config.toml
num_classes = 4
arch = "mlp_mixer"
mlp_ratio = 3
decay_fraction = 0.3
Rows from block 11 of a small sound classifier, named by matrix and row number. Rows with one number belong to one neuron. Each number is 500 + 40 x the weight over its row's rms, rounded and kept within 0 to 999. All counts start at 0. Numbers have three digits each.
After each neuron's rows are labels from the 100 clips, of 14848, where the neuron reaches its highest value: "strongest on" is what is common among them. Only what is clearly more common there than usual is listed. The data: acted Russian speech (Dusha). In brackets: how many of the 100, against the usual share in percent.
# fc1: MLP up (model.blocks.11.mlp.fc1.weight, 576x192), inputs 0-95
# fc2: MLP down (model.blocks.11.mlp.fc2.weight, 192x576, transposed), outputs 0-95

fc1.254:545493558511530447478554477560555484454495521655528535511481472492479474545526454499502524502507502493434464535552511450519510620510503512523549479460519444587495478555526471464479572470495484468498505509480513470444510514522466464575469501479517509503493537435487527504480559493559537461
fc2.254:412493512499493524451494475431477478452508529466544487513494505563517430477448484511512535469467485488514571502506553501480438540483583560486480546517470507476550551500438519537477554412427437513506530488472556534431503486411468559465532509508433532494485518495505503497516565503553494495
strongest on: emotion: angry (40 vs 18.3)

fc1.363:423499539493492588534481538520467476468485474527516516524446537549541461549478576537491454475409514509498490510522494547499539488578533489549519570503508517501484504439542524429497498488513514524469464498485501557422472547533538454527493438520517499549528466519516494472473523617477413511
fc2.363:500564523454493480471473502454454492458459534502421438470491482502458492479563467461573542504492512482507520575481551501499544516428510501568500510471524480513480537467495525514477486580501508464519485513498534547607444439477485474551492514536543544559539505440506464509502435531524453486
strongest on: emotion: angry (70 vs 18.3)

fc1.565:498502517489554481531468441580498494487537530445571521513465518529568466568507390418447438495507557530480537534492461511502488565463490443533465518535512509525532533434475478486507433552511516561437487475520520503474567478527550555527491467464516509519524525466500492468479536585497438439
fc2.565:473459463567456507514498584527537509506618520523562513512541450510503473549484541565524500495477460488481533462483532466446506504413477473466522486443548524503493504560478583498512458491511457435474513489440508487509557503498506440467501481564516480513525513480479483476538560513516546474
strongest on: emotion: angry (98 vs 18.3)

fc1.572:514465526505593484548617549452523523499519464540480543533527536540461539447492515479481529515496522488511503482496505512427463534488545595492557493506438552527492438502471501546518555514534527501512543437518536506479539466479427498459471577451470500484486461514552481568598519457561549540
fc2.572:464499535502537521479395462472537528481502469553582488549495509527526569404504461463425481496505469480503506544560547524549484566474471495485512566585498465501534517545481524496563451498473518455557558402483472476521600524475505436562544550502488506491519456501525519530468544506515462516
strongest on: emotion: neutral (69 vs 35.4)

fc1.442:451532463463491625521501450449552484465525508472559475481468524531559495493449429553516526450470527497503462495540444502493415512491583444475455510547460507483496466550507552538513486508507557498531484499410508435498483462440513500457515522491498546513429496498471542456539461481407520553
fc2.442:533482528430516443461497588452526500521496480445521522497558450418521465502480516490514545527468457460537568495548520404505539469476458526440588464543512466548505524387535426486431498495459455472518555584522545521434496474522507473479502506501510430489470527501559497496567517456485533484
strongest on: emotion: sad (75 vs 27.8)

fc1.1:508508496528479448511426526521544450452483523536554444495455544541537637462554492566519434528555462513488469487513545502500547539553477495584550507475530466433559495481507521525568508526449443574464536485569492460414504561485504533497492497495453480418463541444513482511448475524471492531
fc2.1:482499491446541546465551545514500491460489492501466451472524495498418469475461496504475492477571591501548519537468447533495459546544424474433515485532499494432545529643423544449517484518488479587492495439496505450514516504442467531529528490513570530495419460498458445494531530504522503515
strongest on: emotion: angry (89 vs 18.3)

fc1.28:463462465510556448417534475492518523509478514514503496492516461525579451457507428533489535453540557578517560502513481501464456575501513404499497505517454547513518466573493504503544518489527474513471548489469502427486427530558601474463466418519523533498515515471439475471473467562474550521
fc2.28:507510485429432536484501485450523485528470483443473466511497482472461534475514480458534537515582482491521535494568407497537468525505562468545551476486572537453533461490526483479417505580478517467559477566559507617409463580478445507483472461460545480515445490417510528448464556518515508454
strongest on: emotion: sad (95 vs 27.8)

fc1.234:538530534430526575559505490603464489485361460531481499538467541490457486573528462508520462482526474545519481519565434454558470451570491450515542499501480593490487520500529489491540522537496477531504534517473505466537547557564543523531505468494535508490503516452524554579497488465502470554
fc2.234:500529466464447533514478427470404524601505539525531497466516405562564485499536536516540464501487466529500458505530532486523488566463529534504501513568454447485548523551504546452444490465542464522481558527496502559478519486508454497534503526513537569469448416560478473498478521563518483507
strongest on: emotion: angry (95 vs 18.3)

fc1.541:471563545468515499429524450550525500535502537451457410471552561474497468475506513546411497458451496509521413555499547542516460525510441553411484475461520558495496525515540577472490517453532510547459553499558446480493513514470472496478585569525474522529512578479522460470508530503436482510
fc2.541:466506469514488561515514479556511545548489587500472456555505515487444532487531511475552561531472490493500493494497529511478534500530541517558524515397424507484466437502566458499452503509491504545478445553564565437459490560491477518467518432459468498576517515613464558535516478583498471439
strongest on: emotion: neutral (77 vs 35.4)

fc1.223:453487541479497515495510460455504561544496502453517456528531481500520536461470466488493517477502532543505484514519434426499526493542513447510546453510455500534514527469454497582529373461549504472436559526492565437504483488514501493452489420512559472494472531452401536544509493469539454548
fc2.223:540548529482527552491520554495505466448484454348528510488491477468445494513455522508487504456612538461491539479563498562453497553485488402540509534575511513535484472530523505466463516532514525508482462531472550494497497521498477446473497571507569515532534422393558512451536499517531505457
strongest on: emotion: sad (99 vs 27.8)

fc1.429:513474535443519536514514450557412497473359531508533521564499561541474481529460452494513414482524518470485413467557511470503529528618457494587524531526453505480520500494500553454503506554403590529447527460488505537517594541549552531535510486526437514520452547474486515510511536502511464519
fc2.429:581485527445496509454432504509489484567436433494533486468477395510460453509528539521499491506499415519477519466460548490456452540425466485451543493541511488546482481466465566480513494502488497514472453559475499489471492498457491447480502507504548546448504445508545535510504453521508564488
strongest on: emotion: angry (100 vs 18.3)

fc1.176:572488483523627540504528400491528574499552501586509489501549429500484545435568451452490435576510522529500543527508515509495528497483481534541567456522558516535527482507482530513559512437416423469465485479565507453543538525507538500580537507471553458510526491438513546502535457455512496515
fc2.176:500410505503475511457405522521482498458560542542479469475560510551442470501524524400468454468535487504473520539480496533502513546453439440495472556536534512449539505482470435465498427471529537416504515493425507484523433536536476513472497521486494551509493466507529455496509489556517506520
strongest on: emotion: angry (45 vs 18.3)

fc1.551:495550419533462537469541490586453481411532540472502552403504513563491512550536507541507504487488500505448466456494424503470483540517527539570502503468522513481528487480492533441507499550443537531471548459508519509470474483532536592491499462451461530539440470568492498515464466489480559468
fc2.551:544461553396491451498564531466456534524398544539500512527503437513466451571530531487493430492492481489498465517524494470460511486413418495469522480494421553515462520531511592435476493487536505545515418431555491471477458471475612489492467522547507532501461455482474489576494466557478542533
strongest on: emotion: angry (52 vs 18.3)

fc1.423:466437541493484492450489516575479508508531466452490537520512562521477520526504504451449507507551458462522493554541480466414396539493540482480463468511498508461424494443481490488503602474470485494526488538507531455513513553503439553528550418499482515502563433450493559439486454520550456510
fc2.423:477457493471425530504547540466501519446485455550523467530470491509504518554532556513483547496498501545454553481463542549533505498457492558529519491502529553529493464519538570510506518475520441528618478497538427546501511499551477481504573469461473468558504597591408545495470452576541508485
strongest on: emotion: neutral (61 vs 35.4)

fc1.508:554554477437566469509552481538529502572575524454546423518507478474507540465474468464534490541491584459522527547485457417441529442541537535479518489577574488492466517529464417514451531459562508576565564501428504492518529535497484458514504453521547489473480477507507488537525471518572519489
fc2.508:490464514471417546440536468427482564469487508478475464467496480467500465502409495477474477594544474471585491470495516564560492542506622541497447502499451520493594466483557539525543468457569513428463490499512439483514494491442486491490460440551526526536495491530583500478532517483494511512
strongest on: emotion: sad (57 vs 27.8)

fc1.570:535518572503585518468487530519557440514464523510540486469544481412529402561533468546465436485481467497518437445479550469507501540520497569507496456443546426484535506469570562509516511491571577476531499520513527546459522529526544545508574475478446533496521394536505470486469523455483503534
fc2.570:438486459543453465492514539482450419533546512509520496433515493546417398454471516603505537543513503532411501471511484513511542579542427513581497505486487529512516484654501532531505471499484548519486456493527456448388486536446494523519534566465527555454509536515539449551462515503441485514
strongest on: emotion: angry (57 vs 18.3)

fc1.427:478527467464574533495472468495568520488457543529499440496566516525531482582498451541441483475501500529504483488496486464452554567526480558529553479494555548482494453473469512497592485474489520553405466596550505514578489546493476483481411533539499548487539474490510526432512504555504475462
fc2.427:561546498501511495467424501450522517442450565503373466509515500433511547476512473405470508468546489455375552450517448497490508586530506473465517464522463436494518570567572438468579524458485534508482490442499487518516520510470460482465559494485560519476501514513531451536489497580501501497
strongest on: emotion: angry (49 vs 18.3)

fc1.291:530397527466513488461490430523370430479454553513561522462453579616497520509569540552536541518457576480467507586550493552538435479506479458520468532492541486488559511510475525483541530530434507486468491487526478457541476466492479519515511510557460484568463534457491498515469491500439522523
fc2.291:437419489475481512496471553507506484389487517436409517468536525460566509534552452505461505524516594432473520503549440445530553491470581558519537586534564510504439437550510456476494469514534488505540522511474505572456478478523493488535453525517518505542449473528484504519541477496556520434
strongest on: emotion: sad (57 vs 27.8)

fc1.132:445511499535543436492497487469501498558557530536606535474539561534485506512529453586455496491448546517482463493600533465491459526483572515531545541487544542528518477541489470559549486519484493546463475482483565498554548482454422504509526522461547451515532474469515526610517484401486442523
fc2.132:487470528510487458399488514495526422459487503491474567451530527485480533452534423497456485492514616495483451508551511491485527506485559523533484511482433521501468554509416484488591445498540454465517501556549531558549496514544435542506545528475440511470531385451505478510552479464479456469
strongest on: emotion: sad (60 vs 27.8)

fc1.210:459484578502531489590553532504507505547476563513456449506497507517504530586495491513541524530467529585509525426501412519630438461488569522506487533390512523491552458526458519464496522509561508468510497490427496525475513522539474485435431491466507511418502493510469497472470475453495545515
fc2.210:488556531503518531610543462487463476508498523499457493487538519537456494499452569517497606485478520511477508532492529465498529462465440495498452470492542480463520517586638440503480458548486480557549505499468482503555519497544556400501503518435585502528555456443524475474565466504501573487
strongest on: emotion: neutral (85 vs 35.4)

fc1.253:464474549516504483567487514495468524472478544511518451489467527514449481518485508471571532532504467504450509438536529492483471452455531542503552482519504526517501530465478468468547540530502433572519505541567460546480496546499558516572496498438537406463505513452449502514501532523500518534
fc2.253:542497517497499506485548528426486528576440497481541492476436517533480518420559484483491530463458463497536536501475506543563546445559435457442491472538572533481455530531501570478493491573499509524491597490480491620549493534619522526469451478523533523544516456500524508485475480503535535533
strongest on: emotion: sad (57 vs 27.8)

fc1.12:499420504548535422524505516573438473511530438551488496429489526520583442553473519471554467538514509489490507581533521463481486442467474553492515451519539548480497464462545463509544551512525485393555497502445587485510516467434490426485499407456486543541524537530536471487511528463489473582
fc2.12:472544462447565456490507474555472518609495484462535521494537469499506528502489451546553417466500453423559475556493536587512412522532408475548496530476438580523464524528494520483522472439462485439468505556501514545517534490489515490472517463513404474489554411469545496560553513484518486483
strongest on: emotion: neutral (62 vs 35.4)

fc1.529:401460513520519510499535548464526465468484554458495503531432467513518583518452503530468486461535549565462487481499533515495452459499519477535548496471547495484393582525547472530489480481574487558548411461448477520536545511426513532478531500580541429536471555530506456508470496503472447450
fc2.529:496517503478515527520474500523456466518477540526460511482525488518476475514592502511520518499482563446447548492493547471500412519489551540511540432528486520507490548492420477530467497547492543468488482542439482534507524458615563503416484410490443466503475549469503538441488572481536447470
strongest on: emotion: neutral (66 vs 35.4)

fc1.50:491456532492453517440486495556514506485547470501555477541533524495520428494482560541481480526518423462490495535520461515487507509504514493517589550501448488493527493438523467483452480549419558591488493494479454542489537474497491580569505487518478428441498422458472496519552461536510420468
fc2.50:437486494583505482529495547444435499490465508581542484546465489566590379577445556446546572547515511484522627473523472495510457461486554480499550471573573510474472525542420524465532527483524520466527514533487490446438529450535521434452518489476517447542498505454483540459501472478449506499
strongest on: emotion: angry (57 vs 18.3)

fc1.201:520546517430509545457526498576511526460475495613503519540494494481492501508558529494481552475534465479451464559449523525413498496508478496531466430547485557504490409496559512472515542451500502571490445474428512472471535505505480466488440591474555467473515462527474571492522571502514435456
fc2.201:515539484515471489494492472517447499488483447483508454568535455487504503581481453516488474441477507502522585535504467467501478512473504522503550497600491528503525483578442536464459441515486490534530587539456486457421419510476501517552521473524522497465434498421450470487417541486474571515
strongest on: emotion: angry (74 vs 18.3)

fc1.186:472460467455478507559512514413506486476433494454539462474544455478523482460511408512504469455519552492522431506532498443429573531455539490481493489482511481489560505541519447555500466496474497499434520561513552513481485542501430545521443496515544538603511544480460410501434495458443458503
fc2.186:495507562582513525455522534499508479518490511354500541488564572488426508485479498517491491508574397468486483563447537544519442510516511457526558456527513501533447515489452409439488566484499537555480484518499401485523526550560539485481555488499470528497503464399444514541562484518498434537
strongest on: emotion: sad (83 vs 27.8)

fc1.536:467511489492496597441526471416474506464544537525493477512485519470518531492454430535476537489407532470517483473485486412526476471566460456409475503439426496583484498527464466496540445517512489529532527518457514476544458426496512544455466414507502513496472561503435482525500512426529431509
fc2.536:539570509544486436519495501497469467508497465448515529523454504472459509500467456509492511521523501516513477509531519535483459577503543400539510484536467503481543500453524474504457572478496519487510435555587484501518471567489462465461500479538531504510420535390528466523527400509504551532
strongest on: emotion: sad (84 vs 27.8)

fc1.544:472518498502487484464539448467550497492504478506468563484522546514550584502527552439490459483522503547490517460413467564457449498477555543523471512494485473510495518503498487463541561492522553501504499567527526459546553511480506527466508546575403553473531447504479584489502420551477551548
fc2.544:503452502420539540466550533542510451459516544544495534514460408520536456500534508500417541549445486564571492501509465482495548461526489494527563409539534524428459520467547542504497439485543549531551532482565586502548472523553480512570516507470455450507528531537542495497461554508484454471
strongest on: emotion: neutral (74 vs 35.4)

fc1.286:435588535513528501503531510454450529473447472482520411428516550491459525532422469477517527490481466590517572445502467493543514425474494523557507425527536522532499528507492471498447497486482485435496490563454492498510496514495521564476463504510474527455557434524574415494550535578476486444
fc2.286:493587529492509507487503534441530506463480465491537541534536500485564460553545457460491436505524404488477554420480499499510466464525549500559428604435550446526487445471432521481569471501520529519577516427527516502530515513531481489514535559602551508500477571514491424451494481465516535538
strongest on: emotion: neutral (63 vs 35.4)

fc1.204:478499506539541456449563483496509501523462520446501507531515486484490432428481487465553473540500509607546457515548521536507397475476516473512485484472420515427501507607483499561483511448531503460504492458547434489481503465482576514450424464556570509487478483507432442460510455493480459450
fc2.204:519469520517507519501408522522469433527486496442408505541480539476520530461469479454479501457535510525504570481457572535542528487484541521547583499534477558485446473552511484531408446495517573508485528524465536461471488476542554508444470510440557542461532507433524487512540555523513535461
strongest on: emotion: sad (70 vs 27.8)

fc1.108:536551500529473506576567493572494529488476541530528517479483538491520501530459464507470433536508446488473502517492466491536448505579492477531564591456502494579539526520518522421509465562512582518510539462534526507473541611489593575552513474489515495486381468493470516521505514497496492540
fc2.108:527566532501451536529483554490525514595459525547571428586475499550505408506437556488462505551504505467474456570543513509439555449440501566495518467446480494546468527552451523447511488481490526482526451541477527495510520562476484483497526556504584545508508443486528452530541522546554582430
strongest on: emotion: angry (79 vs 18.3)

fc1.215:490462497492517514450473384446474541601499555511503515553542509483508414543567471470467478394524506534600525505497507502594625493520489531481506514432482564475516533483455517522487462497479551554450499472477529494540511498380444483553430513520494506506521419508534478529535453463501475523
fc2.215:514412490547463459525550481533531436512483502466491494527507517517526461504549479458493514532534499464446438517503414481494525556563518490516539494510465506516490480437419537450445565474461387487476504542565494464423553551503535452477544541402507539491484546471507508461473471476526505500
strongest on: emotion: angry (38 vs 18.3)

fc1.247:538480470515493512490522430550512440464504609570489503489478518496551496495450487536548458559534568478445486461495467602490461531488485524520482506584452553585449495472475479555574504522448484485482499513489467519466476473555546563548476516482497499460559527511535466528512520531470422441
fc2.247:455518502484495496468461521485555458476487536553531453472584503507511477476488493496533480485507471523527525496530445512452524518466436506481531520616546511451515511471531383476530503536510560485528498534474436462445549477379499532518495489547469470516458523487551479555486475432492532494
strongest on: emotion: angry (62 vs 18.3)

fc1.571:515519419536505495511508454462539530521529561472443476516528586463587506441508460516511499547518491499530542423540559476523494526478520515554532545480499418521486423536498611530576505501444482543507530459516477504457527591503536450477494504501433524471549538494438518432452479521435545515
fc2.571:524482435574476479485468542610551510479496486493540496437542494466445457560533528512535440475561571483442484506482470488574459516476431502494526516528507551541552448485487474509471553469401447479500478504491562478463499526437490484526495542575584489503474548419510473467545500599510478487
strongest on: emotion: angry (67 vs 18.3)

fc1.448:479507501495440414568447503479481525534488522490536501504499429413435524508514536467556484340527541562463498485449507471496500579509470508475537530515488489557523529537443492471535536515523477516525479493628510521484521448501554503489504488498501538434520523573588491440490494514555535510
fc2.448:494474559514546516464417514548497489509540531469519506487500470553465525467511532513510469539467490499555451560442490522471489426487539514469463477544473501493496445475549489392490492479460517442531577545527495492585462516434479482508589527490588468437561420451485505528471553628494489517
strongest on: emotion: neutral (64 vs 35.4)

fc1.441:566483517474452485480451524498531428562489448505551522566504473589472555478439552565494425534469518522493467512481454524529521499486517482425438482475477503534437500521576496544489485558565511571524509455445514579466476513534526542508489537485546542493488427452565483506456492522513448534
fc2.441:541544501467483532506436442509512504458502439464511497517567448458480478544502503454569636582513507501489552539510495523468512453569474567425505470484484517521472507532402490522508483448515524535565484564423435528498554495427544425532552506520475490589471449472451535513489506485463487491
strongest on: emotion: neutral (63 vs 35.4)

fc1.519:478484537432504482512432503517500515518563481433515572438485538546493533532499467426488530429554497510519417520508485492432506492501474498523364514567535536430511549491465458572536458502450507433496441496525520583521502498523484487513458455485491479521480550475536531572488452468496458449
fc2.519:498462493523457479464538575517456534499528543463509519504535470527442512496560565531488545532513579419555540531508439491483489513521471401487508533515441479585502538526482524468552613441502504483453485536484432479448511464481437535492500518500430519569536482437511527491523511513554505465
strongest on: emotion: sad (62 vs 27.8)

fc1.290:543562508503497581469455513492448532501482498419539477594413503446532528480448482487453595548496497532525543459480488502497507507503482503547458533467452480427474462481441471503515450498488485473474523554422523512499542485516525533579542563537459534503537517535449496512501551417431513544
fc2.290:516540460465469487475535514471451493444510491503473509467548491465550440443589491507434468477532496502494574481475491444485496494517490572513433527472516487575426482458509540545433614508517533506553525498559471497526542548555503456469498498589459468558487553475509461509473375541493513535
strongest on: emotion: sad (56 vs 27.8)

fc1.209:490509492494512590485499443510468463412470526497524507457507540505519440547517482443437550464535488462415507500524457542497502552531437506433521494522444561452459526465456542481518512567481478491487492511477509541457497437522460579484463557470509535502486464515501565540453521501486458466
fc2.209:446562435518528398474517514506490512498562461472572527553574513527513537525524517537570505453472444508537536502563475427518462508468462538506546475580593433509441523521490593486473517515511467532529473508479463516511492501423456462530493465506469575456444539490498571531511466482445503486
strongest on: emotion: angry (41 vs 18.3)

fc1.43:537495512505581531561560491482473489458508531535502446482508479503569579439561519434541473527546507486469505470427532484457445561514475453528510494514500521460452505449527576525475430548497464588459499475550520558505508466457555556446455557507424535510512495450492543566510561458520501469
fc2.43:529474561514502455521485567500509523523529501566507467448505568557513538513505523481441491545547533512471551495485417476540594454559553488506513511488534436503573465536531455477504515489561459492520590410462486507456537526472508559575511483461518531538499466491482486534500509470515512522
strongest on: emotion: angry (50 vs 18.3)

fc1.490:536563480477478549522493492420506544452436450509505507521518544496500534548498533471410457526504502558500480428527563508541539548530440522474474477485434512482541512534505617520492534538510550520491504453599482447461520439467515487521525477485453495474472557517510539478540497634599463526
fc2.490:498506494456465480513533520552504475585484548507482505476473505485506503425552463512518476525503451520534444596504514551524467550456581440544512486435590434601504510534480541544487440523520444491478528618466481553557378510569480508492544510434454512460530497510482449495482477471520480496
strongest on: emotion: angry (50 vs 18.3); emotion: positive (43 vs 18.5)

fc1.483:492477508528457560521493537512533495510525438432464439465487565534449491527513477543527494487452419552498468542504451523494491504488522489544513529512491497544477436484500458512542587556532525503527521467423498388534446519483532452502520444518585553559440532537485506502509420490492447553
fc2.483:514471496474460488516506530542542512539542527410589508486535476508487488522518554476531465512506552481526492421529567545554496458550487516516528492557521477405525504499504485563483433564516507547509484594526540603468470552503493434491444459519485475501440490454507470485511499451540541510
strongest on: emotion: sad (82 vs 27.8)

fc1.371:524541541505513525545572460561439488466447510483486495544513558482473421507539456482461435479544506487436545437565465505477495528549558552565492505563500520476534525476500521488534518535482546494468573492555507463496518505502492459532427513527535526453463488512430499543450489400455436453
fc2.371:523473549376487537478528570495509516578499492523518548554505479520577508491465494529503504571458513512513482496487476536484527518456471503551491450495497472436560515497551438469544446501456479506526464455396459478459514506490568474471487531460548452520487463523492487522569467511422511499
strongest on: emotion: angry (52 vs 18.3)

fc1.400:459501496523457534496476520561525525510498418505534609507481555498497492510517558529484472503585502515515537510481525519518486527487481515580530458479471528521585552482558511514526498487482549447545528517536542525516496504585507482501527498444488461556450520422488474491476530472500555453
fc2.400:495568519522471437519459482408467530531554546562519530471513506559441471555511508473543517449496514483476499544428538563513450562609495502482435502479553549505447518464465437502451508496427474487538479402491501574443573475545577474498422527521447462486540463530486461491513445490430596534
strongest on: emotion: angry (41 vs 18.3)

fc1.20:502552519442591457555523486461501508520518488585413527551521525483497501550516522502424519530546484533526462448489535471501539509464412470580531494527555483540488526452466465491520458474510482489522431491543536403518515545456472558514501487535537539606510534519548530479524519524513445457
fc2.20:496483494532533454549487510565463485478450537487472514503557484503424510496442509535442483468497520552556468491564396518482502541450547460502560516484511527485550449446537406484463496518529509516454481577485560571456521475534540459599493531540516464505513481527518371530446528514448521525
strongest on: emotion: angry (39 vs 18.3)

fc1.147:496525500500477466508599470502410497494501508434464469487538551482497548472520511496580454491440526599418510480512530430494459417450536567483510501435528523559486467545501506522551552525560532443495449498444511428504564466537499423482440512524488432500439501432434499517487499448565540491
fc2.147:526520545438535532502468519506527520568465515519482518416448552494503437502448524467479506465509446520530485506512514582527565515484452457583505538572529488547598530608522449476590512541502502472501516601475432502500489504494564486554539579473482495499483453497448462486562497472523458453
strongest on: emotion: sad (58 vs 27.8)

fc1.151:478534444521424477457439489515470430512473484490579521446421516540546470464497465523532522612484467484518512494552515476423451501569529542560531537524490443521603547459532482399484508506483519557466467429555537487443412451508480506465509478465536473576475556438480534520485529471492524493
fc2.151:531453447539406538502503561489512504537485484537543490478484488486477435504475464522512477440520477533523532474489542494512536480528526564515459499512532610512490474477492493487474396512516462530467451522454546581585523566519532484511579530517543423446431511365538443459515465492412564484
strongest on: emotion: sad (60 vs 27.8)

fc1.391:502546550471536487491552435467526469491569519479554555516536473530574507454517516514496522511476539501480487446550545396450489425543497483455477489496477565534606484541436517557510422582481544562547579486457552471478523526568588485492473508539516492480552619464489533477539518522528494444
fc2.391:512526518441460565458491552475494527499504460392487508449552522506516535520458544581482526505523562539491500510517481467533505491508546496530540503601477479458529521526471584519508565468508452515489485558490562574507477550517488500512515498494522513513524386425563570556513557462457586532
strongest on: emotion: sad (99 vs 27.8)

fc1.522:538555520468517536505462495512491489572485470482500499463567523516472509553506505519481463547518468505558528432480470558545464473500500576493495496479567472546457462485532565473466462467537534515458575499534523509488541555512533549553461423479456498525470479487515491420476429566540487530
fc2.522:563471503516536556518474459458461546491473538472504475527513409558568480478498504524518588491462506474499542444460529524469505393486573498508559441580507562463516500530493507406477559550463495510496483413536453473536478471462463474487535546489483494500476569504487530511482481561490407507
strongest on: emotion: neutral (81 vs 35.4)

fc1.305:508457506505526562493513435502534575524504508456517485521498554516481503458517547548502522517505448491427476505574542530464501573491524482571475506609542534475473494466556496395452439473399470568461507506473506477530538526530459508597502471496496539578466501514520552497510475524549503451
fc2.305:477586541479476513481499492493413512478461518475577523537461537468529501495514444468514494526499470421615566543440529467526533546556605548455508533531477541537542497610482499475509501472557531518449496585529449501400437514513522487446494526515509513520548531529429556560498516475488593530
strongest on: emotion: angry (43 vs 18.3)

fc1.437:577530501482434462513538501493408503475506455465553529541491500554534499501478526537517515592484557539459508496506554484496476520485525473535541456521493502508584512473427549526508438478521485373420497481469507520526499459568510494414515486497554431489430501494423544490483552444521518525
fc2.437:442480494535560495519501447533487442510487514490483486499462450514462459496492530519521520486437597505473456435496447530537523545532465424492482530571537531574530476510528466504518429477573490515459475522556559545503500503490452467508525566451517567485486508467523456494490524501516486502
strongest on: emotion: sad (59 vs 27.8)

fc1.487:466438462475471520486523520545557605473500444507566494531492415510548498466536509504537455375538479510491496478546506560538592503474522504481444522513493447462537514550463504576521464405491506539531481498502521330505505534515474478459481439485542564576470497448487504525494516477508534537
fc2.487:539496447512538436484472473460603423426443474453547506506480544491445473507512488482433487527514485453470494511555494455492476472543471361514466495539514545487506522512543538517471542490496492456490530427484503669431463467464491502551496506475458483541455538516453512493553502446560516481
strongest on: emotion: sad (84 vs 27.8)

fc1.178:461512479596492472428479466463479518508454513471456452511537446563488538464469545523513567452458582498459481515479470500503493498502531412460482475494456506478528459472453467519564490490562472509493511538467562425503478461497462445414482421574547511456454520484429548574463530462498539590
fc2.178:554515505440536546463522526425514445542464532405551503487483469513416527520430520548459515556473554427544520450581530499505469530496466462553533481467508447571489505504492505485552509478535558516503529538480436515485529453508496460479490478478482480500462434493547454500518606497559470455
strongest on: emotion: sad (100 vs 27.8)

fc1.457:569457568473472467502491547525486486511495464479483550509495477544406432476488441541488507544484535473503492557449477488523509485487473493486533506535531487495459466517523470443501448481513440495519492571449498476453478492585433485573481456592517538489575436482476524487536463476500498581
fc2.457:490497490441498494487511484462537519514540486507535480466489528486504446501508630471493471541427464496477484446561539505452477501561425424538505555476478566573468444505477536559564593461519477499467506517402581480458439516441536490504477471502536498451538468503468472459513549505495479494
strongest on: emotion: sad (67 vs 27.8)

fc1.199:474540564520502494561564560469535501442486443483539571493433541472498557442532508478463519459422488522496448563524506542472484519443506456492480481502457475483508521529553511427494495519525495559450469467523531516454538489484535461505451522502403492507520534456466423447544525559418554427
fc2.199:535533430497504480496482400527578504528586534507435514453464440506553473513501421489515432479501539536460600543549493515444528458518478480528481471442504461473511484492512556412416493489522473502570546500480438465524517520531486470523444413521536550477511484483480528493526520506515457571
strongest on: emotion: angry (49 vs 18.3)

fc1.179:533558570541501476485524442480543518474498498544489479523517486571468540505545530458459544534563500580510494512490478476601590537521483505468476463473505433550506549539488499427546579488518516501495491474540458455448506533542488463508467423518485537525509469537533528473560489614507450534
fc2.179:508509503475490520478519461576529469469492537499529583498512502554449519536529422468499451549554452509485432541523509459502387476545526420539554517527583517507514431531486492530402429486499423505465475490522517488520519449546454479490539484482448519495522546487460522480439399462472540500
strongest on: emotion: angry (46 vs 18.3)

fc1.212:488419503481485454522512489510492482423491573468535513517507552488539572584479498534477483474508446481480577535494521510466500461552499504565533452499534586471470555487539499504488516550592519460564490558511492524490517561448549517497506476446503499481460523503568483437463508474485535601
fc2.212:530494517433531480514506530540534503504504540468576537506500505570505459400513520490458509544455430526535441442532505505534428459525475545467521463514449417492505486543483518496577450451562463533516451493522463483553551472497377445476444516511540504484590449516510466536557451527527402490
strongest on: emotion: neutral (88 vs 35.4)

fc1.127:470479502478538588484537422512532496526541362523467490550503542493538556466546481477507494505518544500453474510473528482526478457543503454459462432526508560571429524511504473483454489530507490467470510572454470503471524455499548502405515504522503543462429518520451431492565455477438514505
fc2.127:497479584439439506534445534494510442448486506452480468496447464481471499546540459444444476561542568522506477509504539496489514535487601569471563538566500484453548546581542490481452517508530513433478474512497462517561501513585543512520454509504417542529436479511529545514418469444449494464
strongest on: emotion: sad (59 vs 27.8)